config = dict(
    train_examples=26041,
    win_length=400,
    norm_position='pre',
    parallel_block=False,
    subsampling=2,
    positions='conv',
    optimizer='adamw',
    eps=1e-08,
    max_grad_norm=5.0,
    max_steps=10100,
    batch_size=384,
    epochs=148.9,
    lr_schedule='cosine',
    final_lr_fraction=0.05,
)
Rows from block 2 of a small CTC audio transcriber, named by matrix and row number. Rows with one number belong to one neuron. Each number is 128 + 32 x the weight over its row's rms, rounded and kept within 0 to 255. All counts start at 0. Numbers have three digits each. After the name is the row's rms in percent of the matrix's.
After each neuron's rows are labels from the 100 clips, of 14848, where the neuron reaches its largest size: "strongest on" is what is common among them. Only what is clearly more common there than usual is listed. The data: short read English sentences (LibriTTS-R).
# gate: MLP gate (model.blocks.2.mlp.gate.weight, 384x128), inputs 0-127
# fc1: MLP up (model.blocks.2.mlp.fc1.weight, 384x128), inputs 0-127
# fc2: MLP down (model.blocks.2.mlp.fc2.weight, 128x384, transposed), outputs 0-127

gate.103 098:183084087152096145138169105062159126133177197133079200091108142128118149135098114205124130129131179101116148116157112139157132093090161132149176157143100099097074129095147107080101150152105107185135124090148155176143145129099174163116093215114094125079119084102190104110145161116142077192134111149122132172139149095061126148146159142095137137095153089110149115108152156108185100132120
fc1.103 099:115130152137099087114164110136114088172138176120105140070147101123115074116113175140131115150098093125096170133104138135170130118188146144140107084114185212078083160122140030120129109153141130133137167157111147044138197149137096123118130118127121146105081143217072083141117112154111122109119148145152080168179133163158134096090150188131124159108094122147091101107116127162060111111181
fc2.103 101:135127079150131151089125106105115107104101119127205158124150132124125137108152105085057115111124128182061074116082134157162156095065084142143127098130166148137116155156130120137119094133125138142121149096147162114153093130136136121077148195098117073206159098150136130098088143133206158158144170166119192125139087131130167112150155111107156129085093145088186062120184041136192137138129
strongest on: the word "of"

gate.279 103:100143115159122124144056096128146115137184136141157171083066141145164132110085089151095149117090088122141126171146147095169105126170150151129081110153147118150148151131113084098089097080174152174102119137165127098116151124144170121147075108071187137200134126196157059121149076143133090106119113161177125157150167126142125162057126172120133166130104075184134105117140041164171106130102
fc1.279 103:136137126106101079131137164167141142128106187150117156173153129104120167127115169170129124174086124085091125103130089151112160065166119143149171241154139100155132176102138129175124118102105190124124073057135130145110125160146140087099090077169125097125116177155128118155138124106089144127071125155094050106125129139127136091175092093143104183144093152179155179105145188120169095130176
fc2.279 100:157182103089130126168145133118130125119161169078147115103182114155125084137075107107097129114098109141141121178119098144151127140095115133152127093116095125150153165121106165115155112052122120192164134141166110166104135098113083091121157128095181190131117090198117141140125136142153206171108121198150135129116105105142163109091168045105131187091134194094139047146118052082117113143141
strongest on: the word "he"

gate.64 098:126056039102103160130137123093126121140066145156134067131097105137128113190146128079125118187091132132172129163133124083127123133092088173103152104149127085094180124078156190139121121159133117131091115153149108111123176180086099142103190176114166170145142087097109129137114099091171091076108151101100189125119101174098108144168144178147127148174148178061083108180148101122150115126128
fc1.64 096:114128133141133120080085145129109176109167139149113097203191148126125114150136166154144116165110119098129139098170120139090157083158076126114052117148204135157157122055138184112138145125129180110134167065114126158165161136130128113104148189162103148116095112128134118122176143113145082066134117064115137059124124114134134075110146115116159113118099190068103116131158059122104196136199
fc2.64 099:096117165113191155121113076121125098183140139136110153112153151098134225101132141062127161126121117118125105093142097085133132185108126148213140160098135108121089141136099136130141175170146133121118119102103154115130168196099122152110115050116101065157166141176140148153168156201130138107053124127121155138137176086099096123137137091143115044149129116114131083108136170098158060118081
strongest on: the word "what"

gate.78 102:161146122207134148105087132160169132115182149127136140185158174081155199149157086089114132127099151145207066106143104136122161096108151143111104112121133043083133162114127131129180137129102116161087148086122125106144150123105107177124150140143137140080074159125163128120129163075134116127098072135172107081102117183157114148098106111145102122198108123055115063171166081121134155180107
fc1.78 106:202177156117111064151111150152137088137103140117149154151164088140156106068138176136143122069137164131069102115108149123129178153108142139108124101122165100178156119085154112156115179128097106119106138144113182026124173097087087096134130134124169233089159128154088149103180140096072095148146114094104130186134144104150155121152098142124137098117085178141136119118138160087195120129097
fc2.78 104:136171111148110189159124125147150128141113148139150151167035121147136185182145105109116093120112113079109093100157184148055107123131130150154117124159141146106089159146137143115180139179045124111127120142190130080180107144120113073120101144133057135154133196096113099086190096132182162138149112166076129097149151094113135126173133142145141141050105149170121119125131058072116108121124
strongest on: the word "not"

gate.315 096:144158109111169169177135146153100119174097054196139128160193115086077107158128091110094197131098116135173111115176158136131145166147156148131128111150146211137104132072118087123112149105119085155114112102128116110114104180062134108158085094095103208129072145155151100067108131123156120096118172157159090117150130082111165121095126107201125111112097146132134106167083112109060142150103
fc1.315 097:078114132149109120142067188106059116181109165068099114187149121136074157166119167137152127095127090142087127108075133126091122170130152050116120148108104115093129063109120147111164130154146100073074108126152164115120195147116171144126125127115126119124250110137059096203152136110131105126149158137090129192156122124127141157149167094145122129162147139100112186088110145138124141115116
fc2.315 096:115182106120139079144118094183128166139126130139088155088082181153127096062112121196128155164099130114144160123103131105133155179113178163136137164137146096122110133088135158118142113112183098144118122182067112142072115162176137105108108141128136116056162087083163165190056140107112069105115195115146152103146167119154158090154112162137149101133129132063110098115178114100055127180098
strongest on: the word "she"

gate.11 103:155115142178160132119115098132146063137112093182084143141160083165101113132094112138078102177124152085099135080238118131077116157132100137141133106133093094111154113159165122094067151119169071184089149105206138130090162148109144102160117134128178132125144126183139154144141145151140139064153112184151133131129102158178146094111192140132122174072136123132141118101119117133181111047092
fc1.11 102:156066115162135117100072184128139116175114071123102060169090100124109095085199083066132131105150147110143129136097182107144165104181151104142175098166126134122083153164154117124156140090147140115166134116126180138164127089112112123202150173133141181130102115075120144100112108168151079114130170085094120108137109110041125158086116131140108127130210124084128114165086132092127149162078
fc2.11 101:140139120124124182128107072156176164089118090092141097143100095160075176184122179126113172219168138113132112115146096054145097143111127106137108165125062107127146087079173084141107162143128087118158152135085128095130127123115143140152160166110054153069112149149099148178069141094143135123126148125120140115148105152149140127120173138117165094091182092118070138154234153127149095109152
strongest on: the word "he"

gate.82 096:095159073122107125126170158105056142092099131194138117132125138064151166118137105126154096150151096132158099089108069181102163108146089149081141174148147161157161141148141142161152116061134067156160130118159170124167129183105061124098134112093124185132116127135121111055118203080133136155116081120104160143130094208094186153127126143161143125099141086125068131169122103158097169127113
fc1.82 099:126112148151125008195150151142122101168111119139044127067133079138113145160154129153121190153128152140158117152105125167102133086173123030062158102114133108157130084079136193122174084067123114118176155110107102139124182122144117140159117115143158120147104119204122148155126115129126112123125164093156117133072134154171160096129090129136128108114144101161139103108166123155108179078154
fc2.82 098:135146118093142121147158111129152157115100114097137076089119130139147104179126141165157130106113075088085097042098190110145194111133137135189210118062098128081141201182115096086161126154097148126137151101155168123143093174109093105086086136129156115152147132181159134204158133136105085139088093143197126135134150142085128131079142115145112092125151162095126139105089157126143103194087
strongest on: the word "we"

gate.16 100:093159112144107150054117130054114157142121144192144132085143167132109197153103107145147149145177104064087134106197093145167145103138135163105054141082096148129078094086171140138145143138121091187094171144159125090150097162149168196167117104120131159086151107101142148095085119063171173135167080137160133123133115130140107167091176163178160140117149110106076133137106101131137148096114
fc1.16 102:144114059183079164142157140119103122114089121129093121153152129160082112132096107119165192112167133152106158129117125110166085151221086096126110088105145131108092197094105130123176075121200211112178163088118121128197141191078116150116134177125146174160136127113065162145097151091138157148141113134135186109113103144146096071123172133119133145133144146144087116160079122131107149085144
fc2.16 103:055075104076098126123115137150159136148099155141147154146078098198091124125155132135170089156156141098181148159101129158103152109142156094087148062149152145148174044144145201161127127124117159107114148111152153144082085142186118143098144145115097101103097118085091116202172177062155110080144118146114114155124129145077127142140134072153029140106127141144109183120120108143113114164142
strongest on: voice: male

gate.102 101:159133133120092135163102113102108112134116113082120195069055067119108123063146169101163143121148107104145155151120126146149187104111116146192126149095158136108128083184234099098113153100158120193158145109167116106096113124148116213137122122165126069136151107107121135088120151188142075133132097148118153144077160116111069147144158104122130184094114106077123144131071126134161072124102
fc1.102 102:132122127077197178084164124097143097072115099130156095196114118132116152171134084107102119128084145173137147103066167118120099151174084149158155129113060165173115139071145221138097142134146106119133169180158096096118171090137146125145144128143074130152132148148134093112132129095156141146181083135101173166132139186081103111138090202118101115138109116086160128153197113161145181113100
fc2.102 101:154209149149114140120099104111122150079131169145113167133032096130121164153100120220149114180107184090156116147169118133109143099115120130144151104152146131098074143127052125112161165126116159125107180102031167122103148170106094128106119088107184114111181134103148120133089155113115069152071102126171087150117165088087143130141093109131137187129121119195101085144126143126145154123109
strongest on: the word "to"

gate.89 104:159114097126140198145186112161154116132151129153151110106109163116131185120099181054144147104118143144129108083127140133132189098088110104081112128060180113079143087169154154138067133110083100129079133089121107097079156131109096142070127067106128172155100196129133136184166174137119127131102123117161151123111092128133136153068071157114181141172080127142145217161158123152145112102105
fc1.89 104:143164118134127134089197091156133107086198083146106136155093137161121092150125079127110184121112144131126075130070103147189116164177166107191096133120146181060146094155173130086127156088164140184104131158116112189058111060112131150124106116123131107152114131125128153155170153140149098075150141144110046105146103102135181157069102129125135091134158160106099123140157097166185095120106
fc2.89 103:184156117163143137049172111055093101086114069146182105111139148173121107100155103132071115121120121107115151191072127191098130135138130124043126126135118074143113133119192161138173150153124115179121127112161140115155154143114164146096145129094150143072153061150144143147088194130109161111083141137158088141180148115077161113137128123131095100179122172152169081129174149130095118084087
strongest on: the word "was"

gate.322 103:159147123168121117140106130070160091163125121186085157128140167133096138157088123123084128115145086160091105134123170108130111168096123117162120170148118130111132160096107095108140194132129094185048079135141040115141170096102169155152154093059123107124122078127198102190148175092137079127130097158159151152133177090153135120190106094125125165125077136190123169136168146121135113121061
fc1.322 106:140127138167165186127195106166152116207176137118148184133079118123149139127160120125092118165098144138115091205074108069125147073132109134122068145125171151084122125149143169103159125118099114133124125125100111063063138154064124197114138121108127061238148188150115134135097115102106123097111094139128138163085115119182134109092089110088147129110124127122092131147124101121140158079098
fc2.322 107:147158119183128128106126110101063179101113090171117076117117125128185077174148175113115148126133137101171119167118073123095129137106129180175130081113071144188165144160134105127119134099165125146124074079163126126166093130135158045188136159155077128115148156207100078132089136136162078179101154091091125095145131153128170098125157065118099168115158154100097174093093161139126136130094
strongest on: the word "he"

gate.188 097:138146066173123168138095165094166146119161123177142112121081143149142066146149107139110159173145135134102142127081075128131095100173117165143163148092149138067088161144149099138130050157109085141138106098077177155103194169124139116150169147112092094140122117165160136112115159118112121146133187161140147140089120122142169081141092094125141231199147116178188063119102135144080096140119
fc1.188 100:079095182083130175138188176133073132157097099159163112135173084120126111143159106126101148159086109123139141145054083162110087185195146111100154141116112170144087064128121157089137159111101106133112073168112106112144100161118183152141087131106109119146123142088110105110116130100097177074146181150128135161134153142154110139101147118212133169057125110069158156184141093125168155173119
fc2.188 099:088085092183184089127133073105085138186130139131118188197149103130150107109112066108153172163154161132101109140119144151090109104123140102133212138130139090146080092093152121162117091076110108076116160190133094138087120159137173095133089168099113150068131120137158082110137140100141131221125148150132131122119143109126152122088170129082144119135130105223084124147100141075120159166136
strongest on: the word "he"; the word "said"

gate.355 099:086131119098074139143119161123163132094070152190067132088104148133158066065092113160168105104101137164124102112089159145126071103162146142142123178197172098128128147137175184151138167158176129150093178121156117110143190193151124119123112157122121084121109101151123151147144144085133097143157121093160156112103111099116161156158115088106125154072145136122132036108136072200090153086104
fc1.355 103:131127144093073168120170135175155164154168119150061075133113099118115154071086099116171097219117132117142115149137134138158100145133156162165103058131184189198137136149142147128101120127061160179159172105109149164173069171086143140147149096099179100108144145126111139170181062136096127115140122115134165137139111102126129087141156131098147140169074149115090116134146124117113077204107
fc2.355 100:125160130094084109116122157120093155161118129138138096139091134116184106188165138117050202078130089163156144133141095098091107134108134149115136131151146081136173107118134100127096130100084109122144115098107119110106169126118098066116114143111119179167211097152102095084184211147119164180074151144177103139111125139109145104141123137132095104174075119143137185069191131089100209118151
strongest on: the word "was"

gate.51 101:128080154110130183127097107119176117181098106169113155150139143094146144105137175118173149106090135138122099100063080156137162173163151128135101123127116104133165066168089083093175117107172116155073141068132065160111137173156134125143074117111180147147083117192081134128110146111095128114186131124073089183198115058117137132095120109125146144119151096188090101138122169167093165154163
fc1.51 104:152207139115119141132156057121132151137134134085115106155120156160150147128140138100176151137188131135104101089123093132090095150129117112194154085094110131160089111071095161106122099089156151130078039128171150169124068203138155138111111149080143121178128142168112160123155132075209141073130079089103160126128143107104114126147119125146135137131099157150084182079150109104113213102167
fc2.51 099:154099118049131118154093144164129089141098148145151175163083133099126088109159088125139085103107106181150129104143084122152134120150120157121155106106110087088152132109116146173133117097129123166221149110107198067117128081120106095189170110158099126149131132075134170164161160151109143135090143124194122097190076152124121085055158120114101126217126109154084131181107157086138100164122
strongest on: the word "and"

gate.22 104:130132179173167122157112088120194134155146145149157146110138116153142144108081102128135156059139181105150095190111080069102140084117097124118139174062119119112144077143102147141137147204087151109080133133098137179060152185115127096123113119099095183136154117180171072132145133092151179137143144127104137136094136103136150162140104097116124145079081194124178162155110089092103058161159
fc1.22 101:115127108170125187086120133080096116162165150162066177155112094138137115161078154147110066135115149100060081137148097152142073070189100140161105147128169188072111133137144048153175153103205127128130116071160132114145164150128081108174114130092098118148066087134117076165134160133120176155148157146129142140084137040117127136163110142102160117111164137165131120124107140136139154145160
fc2.22 103:107153187109195189088168122102117115122151173100222093142082191108114058108136136047085104113107129179147164111132153070140162115113180124127123114085136107174119124142138115104097084153122084165133118177110146153079110123082191139085141133137107183172108109096123157103135175144087108153108174109135158122123115170136083102150135090175081117117135181104110154117117093109116149114085
strongest on: the word "he"

gate.184 095:104157118172121139115154169162112162113122126122120156118164132139130096119100116086163136195127172151146145133098180087047133119163083069122159176165132133147115094133115051082116112118195091148120141096069100051139103133108057105153086117180129116135139127142074136120107101124158171080192123128138101188135109085154125098136075131100089183177126110062126108118159147136108124179165
fc1.184 095:062198143134082157140123130100084147138116120103123146155116150139067137184145109113156105139128104119154126145081111137124120113153081121140142181121125203174099143120155107159167098123101093123133090091143093141138117056181119126169125130060098178096130098135130139070102133121141127173178132204058112145095133166086094204209128170111132109076156101186138152132132123154162123174126
fc2.184 096:099160174136131129173113128131127188139130195130184233157141128092082151112108082081087156157128143089092146158118131122098106113131122197045157115126192111108103119124153116150159113123166165137173113160086144096144157190075126114064099131155152111132133102089093078164142160165109117113071152135079154128129149107149101125120140129148063110128133132077108129122158109097117164179061
strongest on: voice: female

gate.304 111:123100128137168142116105073120132105143107082125140081070102172145124162111106119081107096187131107087125131138162139175102093000139134195113140141132166190182166101102079114099169130143108081082141126143128172135101137135123146141140108187189130159097122126064137136183150081175193155137128145122125163135094081122108116105114134140114198134161115124084158100150156149099165150127105
fc1.304 105:173118152157067153108200156110109191085102136115118153076074133156124046123130151038158111096123150156131109207147182075129131129152146165163146129127080139150077150193153165109150120099149120158083132095091134123159167060156172075172115129099170095104143111116160173105134146125103127103123143175130081141135095104127155112107105058125108140149103114125167149136161104137109129107175
fc2.304 108:139103133105088097163118127087143127127154133184159119171084132143122139152098112121158102178102096117094096077150105131164181126218050112127116081089101156144129135088093133151122093113148162080143188095100110115127137122155144148119125100136189159060122080103149078155149080098170200099160132161212136121125124147167151140140126067154157081097173169111139172130130161119193147129106
strongest on: voice: male

gate.340 103:118155104053114097106161149094158112105104146125135165150151161127148141157138072065098111097110120146153079067111135144102092109136079142163117107134143097127164132122134117128171199167118163113105124168125079116126099082141179115161126051083144172127137098079122151140165199145195104127130154128124122106136157122094163163119113162120146112125163147020121079143074120132058144131201
fc1.340 108:137143097119129125077094152128075133114099094115171118146137121053112128039114148130106087117139176137131100138113089179144112125106116173140162135156175111137134171134142172121179153121145153155104141103195073101150137172123099177183111100068101114104179096204114166202135179137111091188139124190132131098109113135077178147153127192083150159111176106110157110116129114139111149170161
fc2.340 106:129235131125145102100128084115159096136094139126108189127091143084100099117147128121230184131082163098222167116102111074153104126095122118143177131143099122105177047123106112139110134139119111121137114112119126114101083136133115108083140156138117125112106179101205094054133153091128169105086135135124174139090118155176169114172146093154144139107128169165157126150164120147114174141107
strongest on: the word "he"

gate.337 102:142102108132137117065110120139142061033113107151205077109163168093207135163113121094140132139096118075152061146176118121123086127094174177109074149145147146139173110151143134069152176063098163112160110118135154127106091184106087121140125129112117158173078122171145163146106135150153120156161138112177123116127164157140123142126177133173124130119084157062141100145070151139120118080118
fc1.337 102:163150127123171137128127067103117108123149087105135151176146164160151124113157193137081137123100175164083093139150093064100136155100160117028148162084109115148092114119135116148151165134143084066192116102150151096083177174151104100148134174139188109097131119157150129079149171079170071096181130165139120146127136125142146113153142119167140151130132121083104087109082117108129089070207
fc2.337 101:157140126139106107109131114153145088111146123066113148063101148100104105137145116131118079121142170119157143088108096136185093132128061127165114136106117135132097194074138152105114147048115101121116165132184102102188130135109114184114131116092140158106126125162070117149107126124115143164100158156134124132115136157101141148136138207162131131071236162190194144089049149144108091189161
strongest on: the word "was"

gate.299 096:183152059135128100139149106195128168115122161227120171150101105163112108139111114146180092175084183150136116106105091153136147158131109161138123128159153106183190083099102147127118155053147142188124143066102191147152143142127123167103123124105144173105178116133103135142130152101132075148168122131142141129116073137146109100144105106093100101083153156134169118112129135216063126094185
fc1.299 099:143153152182128112134093146164151123124108128080103075094085091093124125074169113112178055130156097144104130097164128107119124100139148140135157035134101124176080174145144111139119087153121095110189126108143123147083168093212108180094110180106101174132121171113110136146129056148133187136185097091078120103161133086122073116150087139182162145123142120089160154101144153158096116163152
fc2.299 097:086157151100148120079143151174152127084124075137093134151136084132169124170157144164136180146056178074113107164114091120174107119181092152121052156124132109058145168167098095096137111148143161135151116130141160122130128144053143135151089115110121131067161143132163185112111110134160080101057115160150091165146116166130132100076168132113143129135126150132039181186125087110167134138098
strongest on: the word "was"

gate.9 095:094130099116129160135130150164138086089143152076182101120105134163124133098132040110141145112150124135148120103178072052079117154080175076116160187134136191155170177090082127081143182133124176110125096170129131110101072094088191103156121140123162136189096112139139153115167077144175117138110174099084135151155093110077128157078093127116160132131112130150125153174095120139129144151067
fc1.9 101:079139136152166120166133121083110161130164123124084140107160170150159145133113165074198151127109069054122114100150077162100131169117128053080103133076155126080119137153108162133139097102142120158147144144140213129120176122218085123123156101093137149117095110123160143177135101137105099131079164119174093102193135143144132083179130139080135116082080105100145150139087105065100157114151
fc2.9 102:122042117125143100144167088111171130157145060105103181131102101144123097173113135184151108166120158100155099113098102142117126107141126129113070127157126146126142087139095118094134081138088164135143110069166122085133199116144137136106124126121080119116131090167140107075148143098189114177146173113117136135102138189152050145134107139131155167051190144142095100110148163184148227093134
strongest on: the word "you"

gate.308 096:167131102134095151105208093096175068151126102132126158086140092136145086080139146049111110134189145189155126098105162089149139161079153092156158160102105145100109102163149163161123077103087123160156158106104102136141136143128133113092121105140090130176162091155122129095120123105184068174102152153175111128138078130129129086104145167162119094103076167230175129129059097144130136130129
fc1.308 095:129149144123167107134088098173148099089099128085112140145177159148106150130167111184122099156148110076175130158092108125122132160176148201133072163082146102108114167136056150157144095138141153159162146153148146159120168097150134119145135141077137170139138096115071124119099121159118073060145144180102088130122039073107105143091154171161129087119111158102127176127036106083120169086129
fc2.308 100:055157154145155138159149119142128144153137132137091195138124122120082114084114085048045110154136115042164060160179133155152077121125071092155136138086162106068118105162150120127106174074146128141138141124109165120103140100111169122122159063138201155128126099086156183172156109097173108152093169150171151095139171109131169115173149148116136127101149152142143100138139105114157100101097
strongest on: the word "the"

gate.217 106:105119095132110124124121093195096134118126137145162091056135127157105100105108099135155136063154115144153121058147099151138157109151110121148122193117131111143069171132210130143163097164128150137089133138107076110059171190172123077129159155109184133146150157093206154128182169133152061124099164116121152078119133139138185176121105104100157106118153084185118162142171151097124083111111
fc1.217 104:155116171173123087120153111133151138142039110156156085162161082160117143159175160095104103143152117100168128159101103192113102142167085103070154167062107087094144099073150148136104135110161149144098127111132182145168161098141180133176140109145150166097186144098094150163114129105115119158086090168133146174159092165139078104124141114091112160074127153125196163123038096106121130144149
fc2.217 105:131201103124097190134208153128084154144128116129129185131106120183155073113110104160087138125164143129112157065125127176111108136122206105156140182102143086103108117128153114151097109168094094118102104135151114178150139128161127053153103094122109119205122108104123101162099125109171088144106123150117110131106169116159106110149108207191144104160124123164143113179030149159107168101132
strongest on: voice: female

gate.375 098:152140152158124143117120173201138174178123113138152192124099122158108150099146159123058100118126126135116128169045106103113083067137098100119104171183126072081113132131156105145148092145096164094106109142123123114152105107115138175093114111123225117172093087148106109154122180131185177097146074123131102122123037088180134125161127164050131156116142126164132158095128095154100120124129
fc1.375 095:148155135108095190109154135169075057141171075156166117095122152133084109154086111114099172119107122091187173055127121086136138181118139147115165097079159146136124125139120121133041121146172120187144133144139100206164118103096156087131104160189081165064137130126097078179165152136137130118114093103073132144133095154130147103121119060145152100132129154116144070098157105147074121139118
fc2.375 096:095130144052130122085112068103097162140148145187139086143157147076123117152176206163088113093107089083143133102086144137179188125116117139151125156162164113140114145127179208071098082140132145114111206120082148103173141117085148177143128082130120102130116109157132192112110148110075165143082173073116099149070142125140101142111107172143192146088107139126145157134104125124097150145153
strongest on: the word "i"

gate.118 100:106161127119176166087123088169121169096061135127104091152155146148116082171078129172098145068102115083127157168098152068148115078171167176167115152153102122122128149145119155135089120125167166128129144167161121135156120122105051112117096163116163084175132181189131129115155162177132104137136147105150098109105099122101213117126126130120153138138109090088176116136139091171063109109227
fc1.118 095:165138147166173179139125064172153145094102095110143188088155121191066134082064140102152177106106146151101086094150176132121118095109150150114159097160170128115169132130137093092085096136136124164134132132182109121144077138199123139135106124145174103098150040131080163140154145149135135150115114061128130162186051114117114069103101080161160134103128099120107144185170142109148115128096
fc2.118 099:100130105132166124080126117131087095178112097168146169186154086104105111138143028099136142145132110104119138111113106150149101112169138161132050171135088092163166088110095124131143149145138210150046175116091140136133179169058153108149165122138136134134160152146179118095146102141041125149179119144090137085123136177159142083112144096113145177103128088098197136108137092136115117137134
strongest on: the word "said"

gate.127 100:105090140127144067092088110103160157080194135155149158118115122110123120139192118103130098121129142095142114100150167101162108167110171111110152070162171170089177158105145083131119134066154130124169142112069160127100113142086094181101087066138145095121083157137083139098134133087140169155091151074162113077105138114165161222152163122080178149111158162166106135171123115094084085137152
fc1.127 100:128074100151120123145114145126169168122168168070155119120119116177124068150126111126094139115142119160141132163110150160097060105129176103121121159057107126143159177150132153114129132138124085136134108102174145153127166087205089130081139122102096074116140109069064120137136143160118150208162095064118119172169127134124179187149185101162149163126143184131046144113144142149089074156093
fc2.127 101:116128114148138106094115104103108099147107075073107133175107124176134100079130108137138148143092097172132197083172117168152151155135117152054114112205091131142123077161123099125163090154103116138164150126143135163154147166131138145183030132111193099139097147098186106142160191148131185067127145106158112134089124174106098113127136146117144125112117172063125178091094080091084110092125
strongest on: voice: female

gate.44 098:103105129139097099121127099120149121109184133172088153129054105131066151088144104103106164119103125098126194136095113130119119048110165148100158091139141099054097139105141173143108113147112182072180119101115127144093131153116142163140104124171087087161079187110158207089143166138154087110110098100173136094105160078172125199169176137142172118149149173085149136139107132099131075152142
fc1.44 101:125089137107103096142139169168122119106148136064078131170105110113110171064103150109139184168119134146145125134129130163126107076106083114114108150121099129138182140109101139110056145122122131123121144131143127122178139112186182053139165102079097080108116066132102076134113108150116095106129199156143169160187177157106167121197156107085115105136110108162145203139043096153110148145181
fc2.44 099:191143103134085103112178164142174114155096182156131127153116123100177114159073141151101184118076146121089069089158137156171110124124137121088143134069121163109137133083089136144181113071169094128103147089128134148108114109136137139149117107185162120191138096137188182109149160144098167068051185117093108141100100101143115139092122092120108221093119185097154148121164135149128098125104
strongest on: voice: male

gate.264 097:101110150142133146140085119142131119169141144120108121143120136150180107156143118108152066108121135080085148125136132140204080156188097127070061134051138139114111157166154137111107127132060050143101124106104118176107167106136098142075060125153093153144142132137191100165116165074160095114137107144091157163090130146118167107079149116186159171177122098099091126128109130204139142148056
fc1.264 102:097094140159170126097097058175158110138158139148136087107111206165173178143121068137113165129108156130108148168181067181144095138099062135104130203140116156107125189111102116096114142143121141081127201127072129167177147123150088147090146094147097134120155135141157149158169093141166128114149157184134127129118099178174140101079104140112115103143109124146087186106131092167101157074083
fc2.264 099:139116136120115120125133103134074162086156136120119098165130170137138157217083090142136119142126148119112193157111127108121140228150091124120131068138147080156115111128090148188168132188126171140103086179136084173180093158107124099104139162073134141194166130130152156141115098135106044053083173160169104114143117117117122159145120119063145095158098124137159114107076131126136079091133
strongest on: the word "me"

gate.49 103:194117114115124206113146127113168141130166115175109158117109068166081119082109084160122089173076133169152131133050137139094157073108153168118106138131151106157099099113082137085104124159097147152139129152100141174054150151114103139141157172078125161087165101155208109160114169118128150151114144143104134142125134154129125113104150135104167194070134170184118076106177114136143070173084
fc1.49 101:138097087141097151104139142153121130183170136147136112169147102117124081140114088184109125162113138078165129134128099196168082146101124108150158060141195135120144188103186161171127087151101129131175151119071125125100134112115069102096128133151070103204142144131093163156085120164089123196144176148117109121137166089127174092102206112095079127187124086124105065134145170132129122142114
fc2.49 101:144156111143108151126093117141128082167148156109103114095160117129141145122194140133155160091099119161086083121160117103167170130101138055094108156117143095159101134130152122134176133096155192112131094204120140106077124141171143079116141190162094144179140118137079136134134168109106128151210109097138189173076134124080091116093111119083124069100103042128140160070134102162167174080143
strongest on: the word "i"